{"n_mels": 40, "codebook_size": 256, "beta2": 0.95, "lr": 0.0026, "magnitude_pruning": 0.7}
Rows from block 3, named by matrix and row number. Rows with one number belong to one neuron. Each number is 500 + 50 x the weight over its row's rms, rounded and kept within 0 to 999. All counts start at 0. Numbers have three digits each. After the name is the row's rms in percent of the matrix's.
# u: gMLP up (value half) (model.blocks.3.mixer.u.weight, 336x256), inputs 0-255
# v: gMLP up (gate half) (model.blocks.3.mixer.v.weight, 336x256), inputs 0-255
# out: gMLP down (model.blocks.3.mixer.out.weight, 256x336, transposed), outputs 0-255
u.13 115:597500567500500429500468500500500405500500500500500481500500500500500500595500422500500553500500669500500450541353551500583500500500500500500500401500500569500500455544500500500500500500500500500500500500588449411500500500500500633500500377500500517500500500500500500500423500500500439419500500583500500500387567500500500342500550350465621500587500500500500500500500560500460500500500500500500500567500500500500411500542500428430462500500500500500418613500594568423500500500424500500560500500500417520500643500500500500500500500500500500623500500500348465500500500500433500500500500500500500500500500628500424500451617500313500500417500500457500629500575506500417601500500500500500500500567500500466500500500500500588609455500500500645500500648500500500500500451500500
u.14 110:500500500500500359500500500436500500500500500500500500500500500500385500500500586603615500416439500500500500500427500385500500500500378428500533525551444500500500500500500500500636500500500500500500500500500500500500500730607500434500607556500500601434500500462500529417528500500528575444500576500547500500500500614500500500500384500500464564592500500587417500462435500500500500518439500540500500500500500500407395500378500500500466500591500500500591361401526500500500454500500439500566500500436569500472421500500500579500500500500500500500500464576500500500500589500407500500500500500500630500500500500427500414590500523500500460398410500500500551500500500500500500500504500399500500500610604500592500500455419434500560500500420500500423500580500500622500404500500569
u.15 088:500500500500500500500584563500500500402500500443422500500500500578500558586500443500500500425581500427500381575553413500500624427500500500500500500500500444500500500500500391500394500639500441434500705394579500425500380500414500500420500500500500430500500550500500500500500440500500500594592500500500609500500500500329421500500500514485500400500500500500500500417500500500500500500500411500368500526500500402408456500500500500500500500500500500368422500500500500500500652500500500391560500500613500500633500436500520500500500413500500500500500500500500436500500500500500500500403500417406386500420500500500500500500500500500500500500500500500500500500500500588431500500500500500500414500500500596500500500388500500500500622500500500500500500500376500500500397500500500
u.16 102:500403500624451420500470500500555500375421500500403597500500500500508500500500500593500375500500607500500500587500500500500402464500500500500636500500500500500500424610611500500364500500500500567567529500443500500500567500597500468500528500500424500500567500534548500424500404500500500500500500500500462500594415500500438500500500500500500500652500500500500500500500500500460500500500500500500513554553500500500500500500500500500500572544404654422608500433500500500500500500500500500500500628500540500500500367500500500500500363563500500500633500407500448419500500500500500500500444500500436457500411500569378500624500500500518500500500500609378569436451500500500500571500500500500430500500574500500500347412446500500500500500500500500500500500500500500554500500397356
u.17 101:544500500500500500500500500500500500500500500500500500425500500500565640500576500416500631500500446500586500553500500500466500500500317500500500500477500500500415500500500500500500458500500500430500500471500472500500500500500421424500390500594500500500500500500500500500500500607500500577528596500410500500500355591500500589500500500500500500500336500648500500500500500556500500500500500624500500500500500500394428500584500500500570500470500500500500500330500500445500500606500500500500500544500500500500500500500500500549500448500500403500593500500500500500500500500500500500500500416500631500545500500500549500500500399500574500500738500500500500500500500500500500500500464500500500500500500500360373500500500614500596500500500412378500561264500540500500500500500500
u.18 084:615500529500402500500500500606500500500500500500404411557500500500500456500500500500353349500500500650500500500500500493500500500500500631500500500500500314500500500346500500615500500547500500500600500500500500448500500574500500500552500500500500500452500500500632500587500389500500421500421613500500500387500500500500500500500500500500500500357500500500500500500500500500500500500500445500500500500500357500500500500431500500500500500500635500500500500500450359500500500500500500273500500500500395435500500500500500500500467500500500500500500637416500500343500500500500516500500500500500500500546500500500500500500500500500500500500500500589500446500500500500429500500500449500430500500500500500500419500500500581500599500649500500500299500500500589500500500500500500
u.19 099:557500561500500500500500561500521500477654500500500500500624442500500532500669500470655616500500500442500500500500568637500591500500623500500500500500533500429500500372568500500500500441500500500559500646500500432430500500424500500500500500500500570500397577439500445500475500500500500500500410500500607442500500500500601500462500500549380500399500546393500541538500500500500500500500500426416554500500500500558451554500500391500500585580500500500377500535500500500500397378500500500500500412607500500500500500500500500500500417500500500500549561500500500536500500500435458393388632500597500574500500500500500500500500406500593500500500500607500500500500500500500500500500500500500500395500500500500500547500500500397500500433400500500500500500366590593500500500500500
u.20 067:500500615500500500500518500500500596606606500500500500393500500627500500338500500500500500500500500500335500500405500500441500500500396619500500500435347500500500500500500500500500500574500500500500500593368500500500500500500500500500500500500500500500500500500315448500500500500500461500500657500500500500500621500500430500500500500500424500500500500500500500500500500500500345500500639500500620500500500500500500500500500500500649500500586500500500617554500500367500500500500500500500500336600500500500500500500500324500568350500500500500500500500500500500500500500586500500500385500500500500500500500500500500500500500500500500500500500500500500500590500426500500500500500500296409500500500500500500500500500602500500616500500500500500500500546500500500500554500500
u.21 114:407500500414441500500500500371500500500500444500584457549500500500422500384500500460539500500500353500500500500393500500457500439395500500500500500500391379500500500407556411500395385500500500500564500500500500500500500500500500500489500500434500500500463620500500559500500500500500429420500449500654500462558603500500500418448500500500500500500430500602500555500500500383428500500500417500500500500426419500390442556438515500500402500500396450400602500399462463500500558500565500500500500409500384500500500500500405500450559575421432602394500500456500402500500408560500500500500500693500500500500500500564500500500559500500500500648500481500500500500548601500500438500539500500500500500500434500500500500500500500500500500500500500500500500500500500500377500556500415
u.22 092:500500500500422500359500500351550500500607500500500500500500500434500500500500500325500500500500438500500430567500500500621500439549409500500500483385576430500500500601614500500500500500500500405538500500500500500410500563500568500500588500554500636332500434500548500500370500500500500552500453500500500452500584500500500500569500560500500406592500500500500500500500500376500500500582544500500500500443500500613596592500500500500500500500500589500500663500500390500500550500574500346500500500500500500500500500564500500500500500500500500500500500500500457500500500500500500500574639604500433500500500500500500500462500500500604410598500500500500408500500418500500409500500500500500449500419500500500500500528432500500500500500500500500500500500418584500500500500632347
u.23 107:500476500569574500500500500500500579500574402500500500500500622500606500565459500500500500436500500574585500641500500500446500596500404500500500500595500500616600337408500500500500557577500543500520500500552500500500500500594626500500500577500500455500609439566500500500446597555500500414500432500575500500410500500438616500500500500500439500620604500500500500500553500500610500549500500500500381500500500450500500500500541500412500500500420472500406500370500500500500500500430419604500500500555500500500500500500500500583479500500500642462500500500500424400374500500638580577500500453500500500500500444369500500500500431500518500500500500500528500551500500435500500500500500414500500616435500500566500500500500500500435500398500500500500500500500500500500500579368500
u.24 095:352500500500500479500500500500500500500500500500500535500500462500500500545500500500500500548500543500410500500500500500500578576500500500376500500608500500386510431500500500500500500500500500454500377500500418462500500500500500500500500500500404500395500500575500500500500389500500500500500549500426500618588585500500411500639500500434420500500500500500500410428500500500650500500500341500500500535500500500365500500482500500500418500431598531500596456500500500500500500500500500500500500500430409542500564500500543500594500500500545500500500500500449392500500450500612500500500500500500500500500500500429500500422500581681500374500420534500628590500430421412370500500500336500377441500500500455439500500500500500500500500500500500500500394389410500500500500500614500
u.25 122:500574500500571500500500500439500559326465500453500397435402500500500500500500457500500374500500541500671500500410500500500500408500500500500500500500408500471500500413500500500500548500461500500500500500558561500433576523500460500436443431500500500478500593500571500550500500416563560500500500500576500500372500620420500500500673544500500542500500607556581500500371542590418500421529500500500549589500500500500500500489500500500500500457422500472500500440575500500500500500397500568500583500566500500500500452394500377500500500500500500394423557500500500427500500500500500506500500460500500500500389557528500500402500500500500500616500418587397500500364500500571500500500500500500500546437516439500500424500500369500412580555500500500500500500410500544401449575500500
u.26 093:500384500440500740500500500443500500707452500500412500500500500435500500500500500500467500595500500500500500561591500374467601500500442500500500500546521500500500500500500500500500500500255500500588500370628440468578500500459500500584500500500500500500500500500500500589500500433526500500500500500572561500500594500500411385500529500500500500500500621528589500500500500500445500500500404500500500554500500557500631500412500617462500500500623500604500500500500500500500500500500500500500500500500500500500500568500574413456500500500500500500500500500500500433500500500500500500500557351500500500500500500500500500500500436677438420500500500415500500500500500500500608500500577500500500500500500500500456419567500500500500500500500380419589500500575500500500500530500500
u.27 090:379437500610500571500500657500500500500570500500500500609500500500500500579500500451542500500500584377500500570500302500500575431574500500500639500410500500500500500500500390500500500500500500500500408500602562590500500500500500500577585500402500563549429405500500500500500500433500500500500591500500500500500500500500500500500500500500500500573438500590500500500500543500500500500594500500500500500500461500403566545500500587518500500390500454537500500580588500500500500500500500500500500500456500549500500500500500500500500500500500500525500500444603500548500500500613500500500366438500500500500558500500500500460500639620500500500439500500618500500559304500500538500500500500500500500500500609500500500500500500500500365500500500500500500500412500500500345636500342
u.28 113:407500500500500609449500500375318500494434500500500502500500500500592500500609500500532500500500500425500609500500500465500581500617455500500500500550500500500500500415500500500433500500500468500500500500567500500500535500500568577585512500500432541615500500500500451593500500500539420500500425500568500500500500407500500500385500500596500500500447500500532575462584387392500500500500500457500626461500500500435560437500500614387500500425500455500564500500500500500500477435500500578500500583528500500500601500518500457500551500500500500500500500500607500500500500500500500500575500588500574364500500598500500500441500500500500500594587500500500377500500434500500500394410500500430420400500500442500500398614500366500326500414500500500596424500500500500500555500500500
u.29 080:500500546585500500500585500500500500500570300500500500354500542500340500500500500500500655500500570500500500439500500500500500500500385500500577500500500484553500500500500327400500500500500500421500500500500500636500500500500500416368500500421593500500500500500500500549500500500500500709466629500500500500500500500612500500500500500500500500500500500500642500427500500500521500500500500500500661449500500602578500500500500500500431500500500500500553500500500500500500500500420500500454294500500500500500500500500500500462500500608529500500500500500500607500500500500500500599500500500500500564500500500348538500500500500500500560500500350500500500500500500500500500500500500500500500500420636500500500376500500602500500500500500500500500500500558500550500500637500500
u.30 109:500500531431500422500500500500500434500642500421404500373500500544500500415400500500500407500500500539426500549500533500500500418615500500500500500500396446589391500500575500500425500500500500500500500500500500413415500500500500566500500500500561500425544500500435500405500389500500500500411500500559500500465573500500500500500500500500500500592447500500500500346500588500500540584500542446500538500591500500500500500500500500500500500412425500566570433500500500500500500566500500500578561500500500500500500437500409500500500500500402500550534500500392458403500500365500368500500591500500434500392459500424396500500500500500425464500500500614500569500500500500500500417443500436500500310561670468477500409500447500558500500500500500459500500500554500500416342500464500
v.13 109:500411500500500500500500500448500500566500538500500592623500500500500500500500500500500500591500500397500500500500500500460500382500500500500500500616551500435500500500500500500500500500500500500500500500426390500500500500526500500500500461500500500500500500559500613500574598460500667500500500589564470500500571446500448500500500587500500413500500500500500563500500406500500500500428500427500500500500500599500500452500593500629357500500500429500500500376500427430500500419500500500427606440500588500500500500500500500594500500500673500348606612333500500500415500464360500500500500500500500500500516369500500500460610500500445500500500500500500500533500375500422500500421500500580500500500369500500500500500450500500500500500500500315500571500562500500500500460568500
v.14 095:500500566500500500565500500392500500616500500500500445500500633500500500500500500500500500500468500500500401500500500500385500500500500536563580500500372633428587500500415500500500531500724500500500500500500500500500500500500500538500500500500500500500500573500500448593500500500475500591500500500500493500500447500500500500674416440500500500500500500500610500500500500500500500500500500500500372500410500389392500500500500653341500500566500353500619500552500500500431500500500500500500500500500500500641456500500500398550500500500464437366561423500500586500500500500464500500500500543500500500429445500500500549500500500568500427500500500500500500500500500500500500514444500500427454402500564500500500444331609500500386500500575565500500500500500500500361500591500500
v.15 113:500480398500454640500500500575500451500500500435500500500500500548500500500500500500500500500500500500500608500674518500500500500500562448500573500500500562500500611581443500500500622569500500500500553500432500500500445500500407500500500500500500500500500500381597470427465427500500500466500500500500500500631500500500500500387500414500500500354500500500500500404500400585500500500575500500500500500428449471459500375575500500500556500500500541500435596500440500500500500500500568433500500598500500500431500500547644500500442602432500500500408500500500500367500500441468500500447545500500500500381500500405653500500500436500542585500368463500404421500384599500500561500428423500401540500500674500500500431500500573500500500500500500500500500500500500548422500500500500
v.16 127:500500433500500500500364500500500500500500467500621500500500500500458563500500547500449500500377500500529451500500385521582500557500564500500500518362500575529534500500500500500500500445500500468439637500500573500500500594601393636500500604425553500418435514500461601500500500500500535500420500500439500500500536500554500500381500500410500449312556500377551417562500500500500500375500500439500437500399450456500500430500579454500500568419616600500389487439500448500484577423500500500500457593500500437577500397500500574643500500439598500500558500500500500500500500561545500500416608500500500500413546500500500500500446500537500393500417500500500500500500500550488500500500500500500500500588500581500561500437500432590500500500500500500523500500500500448500500500500500
v.17 108:500553500500566500500500500500500500636500500500595578439500500350529500500510401458500603537500500500500500611457500500500500500500446500391500500429500500597500500500406500410394500500500500500415500425614500500437558500500464500500500500500500500386432500500500500500500500500500372500500632500500500500500500500500571500500500662577500500500500500500500527570500421500500500429500537412573340427478500500500500380533616500500500500447500500536500500500500500500500500500500500542500329500410433500351500500473500500500500469412500500500500500500500500389500500366500500500401532500408500500500500500500500500500500438500441500500500500500541500500500401537500500500429500500500664500500500500500500500554500500500402500703637500500500500500500500500500500500535585
v.18 086:401500500391500500436554592500500500500500500395382500500500581500449500500500500500500500500500386500500500500500582500578598500500550399500500500500574586573500500424556500500500572588500500449500285624500500500500586368500500500595500533500500523500500500500500500564590500500500500500500520500500500500500500500500500500402500563447500604538500500500457500500500500500409500500500651500500574500500500500500500500500372592500500500500500500489500500405500431500500500500533500380406500500500622500500500557500500500500500500400500500539601500500500716500388500559500592500500500500467500500633500500500500500500500500643390500500500500500500500500500500500500500412411500592627500443500500500500393500500500500575500500405500500500500500500462552544500500500500500
v.19 094:500500500500500500500577500500500500555500500424500418428500500500574500500500585462500500500500500500500500406454578500500500420500500595500500500500564401500500500500424611454500500500398600574500430500500500500500500500559500500404462500500500500500500500500500500574500500602429369479421500500448500500500500500629500500500575500500500433425500500500594500500500500445500402500366500500426500414500427500500500568585571607500500500500500500464500500500355500500564429500500500605500541500500500500363500500500500500610500415500500618624607412500500500500500500500500500494500500500378500500500500500500500500385500407500500500500467500393500581500500625500412500500440500500569500500500388500500500500500500500500500451500640500416409574500500500340393500500409448
v.20 062:500500500500500500500500500500500500500500500500500500500500500500500500500500479500500500500416500500500500500500500538500536500500500500392500577500500500500500500500500500500500338597381592381500500500500500500500500500589500500420607500500500500500500679500500500600500500500390500500413500500500500500500500500500500500500500500403646500500500500500500500500500500370463500500500575621500500500407500500500500500500500500678500500393500500396500624500341500500500500500500500404500414429599500500647500500500596500500500500500500500500500500500483500323500500380500500500568500500500500589500500500500589500341500500500500500392500351500500500368500558500500500500500500500500500413500500500500500500500500500364500627345500500500500500500500500500500500500500428
v.21 108:500500500500500500500500500464438500500500500575658500500500500500500500500500500500500500500500500500419500500500669500500500462500500500500500432500500500380576500500500500500534500500500500536500436500569632407434500554500500500445550500500399500500559638500500500500495500536500500500555500500500500413500500500445484500547585500472500500404500500500500500500569500441500434500500440357500500613500500500500500500500500500500415500500605500500500577500500500500500500500500574575500595587500500341565500500463629641500500500500500603408666500421625584500428500500500500500585570500500500500500500500500413500500500500500500480627402636500500500500616550500500500382550604500500500500500500591500500500551500500446536455500500500683500500500500401500500500412500500
v.22 101:500435500500500500500500500500500500500500500500410500500500500500500500373500626360438500425538500500436668673394500500500500583443557500500397500500587500500535574571500500500500500500500434410611393500500573472500597500500500500500449500500500500404367401377500335500500500500500551444500500500500500500500500500500500500443500500500500437563456416500500487500596506500500500557500500500500500469500500500421473500500500500500379500500500500500500500500500500500500500500500500500500500500418400500500500367464439466500500500500500500563500500500500417500460500377500500604500500565599500500500500444500500500500500388500500386500500500500534480345428500500500500500597500424500341500403500500500500500582581500428500500412500635500500500500500500500562500500500449
v.23 088:500500619500500500500500500500500500500500437500500500500500500500530500500500577435500500500586500500500500500500500500500500500500500500500500500500432500500596500500500376500419500500500500500500404500611500500284500544500500352500402413500500500500500500500500500500500500500500500500500500500500590416500554436542500500456500451500500500500439500557500500500500500592500500484500414500572500500686500455394500500500373500520500500456603500548500415500425500500371500500500551500415606500500453500559500358500500500500500605500500500500500500500500454500500500500500500500500500357425544500500500500500500500652642500500500500500500500595558439500600500500500500500500562500500500405500500627500435500500500500500500500391597646500386421552351395500500500470436500
v.24 085:375409500500410500500500390500500500500500500500500500594500500500400589500667500586500500408550500500500500430500500500500404500500500500436500500500500521500598500541500500500500500500500500567500500500500500418500500356500500500500500500329500500500500500500447414500460670500500500500451500500500500558442500500500500500500418585500500500609500500500422500500533500500500500500576500500500500464500431500500500500500500500466500500500500500500593500500500500421500500500500620500500718500573477500642500500500432500642378633500500500500500604500500500500500500437416500500500436500363500500500403500500500500500500500539500500500500595500500375500500500500500500500500500500429575500500404360500399500500500500500500500601500621500500500500580567412500546500500500
v.25 106:486500535500560500500500500500500443615500363500500500500500513500415500605533500500667531500575432405500500391552591500500500500620500500384500500500500367500597567500500500556447500500613600561500553451500500500569500500500610588618500500392500500548500419500420500500500500500500440500500500500500500433588500412500500445500550468555500500569500500500500500429516500500500500500500500448500477553500500346547500500500500454500443500500500450500500500559423419425432500500500580419500529570500500500399500500500629469500500500500500447500560500500500500500268475399500500500500500500500500500500623500500500500576500500552396437500500500500500552500601500500500500500500500500500500500500500597616364500500397500500500471439578500500500500500500500500573500500500500
v.26 089:500500500500390500500500500500570388587500500500308500500500436500500500500500447500636500500500423500500606500500500500462562500550500500500377500500579500500500610500500500664500500500469500500500500568500500500500500500566410500426500444421500500500500500413500500500500500500445500500500500649500500500500500560500500500444500500500407500500462500500500442500500500500379500500571500418500500500500416500500500390500464500500500500388500500500500500591500500500500500500500500500500484500500500500409366365500500500500416500500348500500500500349500564500500500500613621500500500500500500539500500455500456500638500548500604500500500435500500500500559500500500500500344500500646443500500383500386500500639500500500500500500500500500500500409421500403589478500500500
v.27 067:422500500500336500500500572500500404424500500500500421500500500418500500500500500358500500500500500500500500500645482500409500500500500589500500500500500500490613500500500601500461500500500500500663500500500500500615500500500419500500500447500500500500500567500500500360500580500500500500500377500500392620500500500500500574500500500593500551500500652368500500599500500374500500339500463500591500500500500500500451500417626500500500406500500500500436500500500500417500500581500500500500500620500500500500500500500500593500500500630556500500500500500500438500500500500500416500500500500432500500500500376544404551500500500431500500500500500500500500500500500349500477500500500581569388500500500381500500500420500500500344500500500454618500500500500500500500500500500500
v.28 090:500500500500348540500548500500651500573500500396500500560500500500478437500500500500500358500500500500500500304500500500420500500500500500500500500500500500585500500500500500500608500500500500500500500500407500569583500500500500500500633500500442500500500500500359500500578500500536628500500500551500431500500500500500500500500394500412500500500574500476500500500500605589500500500500573500500523573600626500500500500500500398500500500500500500500381500475500500500479500500400500500500500500500500443444500553460420500500500501471500500500500500346500500363500500500500461454500591500500430500500500459559369500500500530531456350500500500500592500500500653500558500500500500500500623500500621669500500500500500405500479697500500500500500500500500500433500500500500500
v.29 075:500554500500500500500500500500500500500500500500500500500500562412500500557500500500500500463500500500396643500607500500500447500500500500630500500500500500500570631500500500500500553500500500500500573500500500500500500500368500500500500500424500500500500500500500500500500500500669500500500500500641500419500500615500500500500403528500500500403500500500500426382500500437416590500590437500629630500500500621500500500533500586500500500500500615500500500350500500500500500500500500500500500500500500575500392500500500500500500500500426500395500451500500500623500571500581500500500500500500500500393500500500500500500500500500500590500500500500500362468500453620389500500559562500500500500437500617500500395339500500500500427500500500500500500500702413500335500500500500
v.30 108:500500559500622500449500500578500500500500500500500609500614500500500500500403408405500500562408373477500500500500500500500372500422500500399500500500500500500500360383562500500500500500500500500500500432500500500432500500500467500424500500500500500617500500500391500632500500646500596500500500409500500500500500500500602551500580384500500500500500444500500500531500500500500500619500500500588500500417500415500500500581500500500500455392500408500500500500500500500500576500500409500521383500500500372557500529408428557500377500500500529500500589500395500500500500587500500500500395598610500373500500500500500500500500593500500500500500500500500500500535500500500500500500500500500500410500500625622500500450500447450500500500575636500500567412500428500500407500500500
out.13 126:500500500558500577500569557500500449500500347432500500500401464544500500500500500500500556606436500500607393500474500500544546500681661500500500500500500500601448557631500500500500410396500500500459500500500500500500592464500381601500500500584500500455500500500500500333500420500500500500500500500500500500500500500556500500567460500429640594613500500500500500500500500500500500500500500500500500500500363500500500435500500500450500500500500563457580500500550418500552392500500424500385500500500500582563500500500479500500445500500432500524429370389500500500516500500500639500500471500500500500500437500500500557500488500443500428500533500500500564500500396500500500500678500500500500500500455592463500566500423500500586500500544500500500500610412586500574428500500500
out.14 101:500481500500550500500500500500439500416500500458500500500561500430500500419500547579652564626500542500500500579500545500500500421474500426547500500500500500500500500500500500500500500579500510441500625500620595500500500500394500500500500500442500500500500500500545638412430445500500500500586500500500500596500500500500375576566500551424500548589571500609500500453600408447500500562500500500500478500500425500500500500345500500500500500400500420451500500417500416410500500500500500500500352450500500500567377500500641500500420446458372500500500500500500589500500451500500564500500500500648500534500500500500500500500500500731500500571561500500500500500500500500500500500500500500500500500500566500500463500500500500438542500500500500563500500587600652500500401500500500
out.15 096:545500500500559596500500500500398500500500398656500500500500670500500500500500500570500564500407500500447594500561500374400500500372500500500500500500500500500500500500419500500610590500500500500500500500500627500379579653500500500432628500500588500500500500500500500564500500640418317500500399500500576500500500500500500500500500500500500500500551500500500563500500500500407500500538500457460500614500500427500500500500500500500500584500416500607426500621500500500500417420500387500500500500435500556500500500500500500500500500500500500520500500500500500500500415500500500500500500500500500500587500592615578500500500354500570500500500500500500500500500438346518555390500500500500500500500568451500500640500500500500500569500500464500500500500500500500614500500500572
out.16 104:500500421500500500362500500500500500478500565500500500500500500500500500500500371500416500500500500582500345500644500500583500492500390500500599593525500547500541500500480528596500500500588570500500500500500500500500500472500500500648500506381500442500486466500500599500500452500605500500521500500500500663426500611588464500585500500500500500500500604500500448500500500514500500500500464500500352500500500500500500600500500376500500420500500500451419610619535539591500626500547564500500552500563500500606500500500357564500500577500500500500500438646460500500572593500500500426500500541500500559555500583548500500500547558570500500500585430500406500500414500500500500500500611575586500500500422500500500500500500500417500500500500500500437500500500581500500500500500589
out.17 099:500500500500500500568588500500423500500500500339500500500500500442500500500450500500407463500500500500500500500500500500500500379500386500500500409432500500500500500500449500500592578500500500500500386500500500405421500500566500500500500401500500500500500629643500500500500375500500406500500598500500500500586619373500500500500500500330500405500558523500560500567500500500500541500500561500500500500594647500500411500500500500500500500458598500541605500500439403650500500500500500526533500500500549500500500500500500500500638500500500500598538500500626500500500500500500500551500500599481392500413500425500500500500500500500500500500500500500500500500500500500634280500500500500413500500500500500500500500500500500474449500401404541557500500411500607500428432500500500
out.18 068:500500500451500395375500575500500455500500500404500500500500565595383500500500500500583500500659500500500500500500623500621500500585602500500500500500500500500500500500596568500500500500440500564500422500429500646500602500605500500500500500500500500500500500500500500500500597500500500500500500500500500500408500450345500500500500500500500500500500500585500500465596500500393500500500500500500615500500500500500500500443388500500394500405328500500459500500623411367609430500500500500500352500500500500500500553500500500500500500500500500500365376500500595500500500500500500500500500612629500500624439500500500500500500500500500411500500500428545613500500500500500500616435500500500500500500500352421405500500500500500500557500500500500500500500500500500500500500500500
out.19 101:500500500500500500431400500410500406500500500500500409500372500461500500500500500500500500500500395500500603500500372500500500417500412500500612500385500500500500500500500500500500500500500500500437500531500500500433500473477500500500386500572500604500500625500500500539500500500542500500500500500500433500393500500500500500399500500500549379500575500500500465500500500721500500500500500500500442500455549500382500449500500500500500500500500500395500604500500500578567422500500592574500500425433500610500500500500500500500500500500500500500500500500636500500429392660500500500500500538500500500521500383500445500368500500500643500500500500574500500500590500500442598339500390500607500617500500552500500500500500500500455500500500500450500500500500500607500647500500500
out.20 105:500500500510430569549500500500500449500500500500500500500500500500549500500500422500500547500381500500500500500612429500500434468500576500500434556565500609500500500500500534500636440635324500344462475513500500500500500500575500500452579462554500500500500577500500567500500500427500500500418500500500500500500577562500500387500622500500500500552598552551500500500500500500481500577473500591500500500412500500571500500461500500540500373500408500500430500426500500500500500500384500430500471500572500500500392500616500393384500596559500500500500500500452559285500500351500500500565397500500500500609500500552500500500500384500500500564500500500500500500500500500500500500412424500500396500500500500500600500500500500410500416500416500500607500500500500584440500500500500
out.21 092:500500500500500500500572521500500500500500500471500500542500454500500430500441500500417500413418500500500590500500500500500500442500500640500500263500500402612520558500500587396682500500500500500500500500500577500653500598500500500500500500500500500583500448500500500500681667500500418500612500500500465500551599500500363500500500500561395500500500500500500500500500500500619578500470500591392453500542500500500500500500500500500500500500500500500500572500500500500500500500500500500406500403500600500500500500500570595500431500500500500500500500422500500500500500500500500500588500500607500457439500500474386500500500500500596586397415500500500500500500500500500512500417500500500500500500500605500500500544500454453500500500500500500627500405500422500403384500426500
out.22 094:500500500500333598500500593500500414439500500500500500500601500500500500500500500500500500500446500479500611500500500500392500389500500500500500500500500500500500500500526500500500500448500390500500422500396454425500500361500500420534500500500500500500500500500402500500500500601615563578643500500500500500500500452500387568500500500500500601500500468500500500500500500500500500589500500410500500500500500405344500376649500500500500500500500500407636500640500500500500500500500500443500428500500500373500500379500500487529500500500500500564500500500500500460438500500500500500500500500624500567500500500559500500611625500500430500500545568538500500500500405500500362500500500500427488500607500500500500500500500500594500500500500500436500329500500500500500500681500561
out.23 111:414500500500500500535500544500563500500471500464500500500480363597500500500500433500500557500586500500500500500500600552604500500500500500586500500500500500500500500471500423644403500500583580500534500500500500612644500454500500500500569543336500500416551500500500500500500500470397500466414500568557500468579500558500500500592623500500500536500451500500500500575437389500433500535500500500500500500592500436500500500500500500468363500500500500415500500500500500500500568385500500500500500500500500500500500409500500500555429547500346500500414421551500500420500372386500560500500500523500500685500500500500500500419500625500500500335500544500500500500387500500500500599500500500500500457573516398500643620444500500500500500500500500570484500500500500500500500500500500
out.24 081:500434500500500500594500500500616500500585500616597500612500500500500591500500500353500500401500500500403500500413500500500500500500389500500500500500500500500500500500602500500500535644412500500596569500500669500500500500500579500565500411440500421500578566500500500418500573500500406500500500567500500500449500500407500500391500500500500500500434500500500500525500406500500500500548500500500500500500500500500500500500500500382500500551500500500500500500500500500500390500500500500500632500612500500619579500500500423596500556388500500500500500500631500500500500500379500367500579500500500573500410500426500441543353500500500500500500500500500299500500500500500500500500500500500500500500500395500359500500500500500500500500500500500500500634500500376500500500500500
out.25 115:500500575500421500387421523500336500500500447500550630500500500500500500500500418500604500596500500500500413461554468500600500500562500500438500645562500500559500500500500500500550500500500571500500500500593500500500500500497500500500500418414500546500530500500401500500500500379500500500429473437500452406500500500459500600500400500500458500560500500374500446500500434500500500607500556500402500500427500500500578500500500500609500500500500500500425555500559500500424699500500500500500500500500352500569500500500428500500500500500500500466500652500362500500500580398626500560500500348621500500500500532500500500500500500500500500544500500593427500559465500500500500500500500534543500609500500580602549567500500357500500500500500500500500528500500500500500500599500500
out.26 077:500376500610500500500500500500500500500500500500500500500417500500636500565500500500500500587500500500500500393417500500500500500500500500500500612411525500500500500500500500500500500500500500500500500632500500330500500459500500400500500460500500500500428500500451500500500500500500250500500500611500500500459500500500577500500500500580500500500298500500500500500399500500626500500598500500500500382500500500500500500500589500529584500500685500440500500500500500586401500500500500500500500500500412500500400500500500500500500500500500500500500500500449500500579500500553576500500500500500387500362500500419500500588500500500500500643402583500500518500500500500500500500385500500500500429500500500500500633500500580500500357500500441613447500500413500450500500408500500
out.27 075:500594500500500364500420500500549500500500500500500500500500591500582500435500500364622500500500432586535500500500500574500500500443500605363434500500500500500500500500500639500500500547500570500608500384500361500500500500500385500390500500426591500500500500500500470402500500500500500500539420500500500554500417588500500500500500572500500500500591673472500602500500500500500500361500408500500639500500582500500500500500500500500500500500500500422500500500500500500500563617500500500500500500500500500500500426500500500500462536609553500556500460500500409500500500500500500500500500500500500500500384500500339500500500500500500453442500500445500591500500612500500369500634500590580500500500500500500500420500579500550500500500500500597434500578500500427390599500500500
out.28 107:500500500500500429500500544571500500500500500603500500500500418500500414500500500608500537500500577500500500500500548500500586500500600500500500452500579500411586500500500500500500500500500500500500500500500500500616500500382500500500452571500559445500500500563500500451500500500569500500500500500396621661500500500450672536500500500500500500500598500500351500553395500500500500411500500500500500532500366500500500603500500500500500500500500511500500500670500500500500500500500599500500500500406500427500306615500500500500500500500500500500400500447500500500385440500500500500646500500439500500500500500614462500637500516428581332500569596500500500500500446500500500500431500500500500452500500445492613500500500500489500500579500500500500500611552500500500334500500500
out.29 081:500500500500564500500456500423396500500500500500500500537500500361500500500561500500500500500500500500500500427581500500500500500500500500500500500617500500500500392500500500500427615500500500500419500500536614458500500500500500500500500500500451558500500500617500500500500500409588500500558500500500384558500500500547645552441500596500500412565500423500321500500500392500500500500634565500602500610441619500500500500500500500500500500500569596500500500500500607500500500500500500585500568500500500580500500500500500500500351500500500500500500500591500454500566415500500500500500429432588500500361472500413500500500500572500500500500500615407500500500536500500500500500538407500639387500500391608500500500278500500500500500500500500500573500500543500418424528500500500
out.30 100:500500397500444513500500500500500500500578500500500500639500500500500500540500442500500500500500500500500373500500500500500403500500408500500356500500500500611607632500500500500443545392500500500500500500500500500587500500606500430500500500500500366500500391500500500500542500500500611424500569500395500500500500500557500500500500420500500500468500500500632500500500500537421500500439500500500500500500500500387500463500500500500500436428564564638500554567500500442500500582547500500500543500500500500500500500610500500652500500500500363500500500500500530500500413672500500500510500500540500500500371500578537454389500500500500409418500500388500500500500396500374500500377500500500500500500479581500500591602500500529500585500453500411500615500447500500578618500500500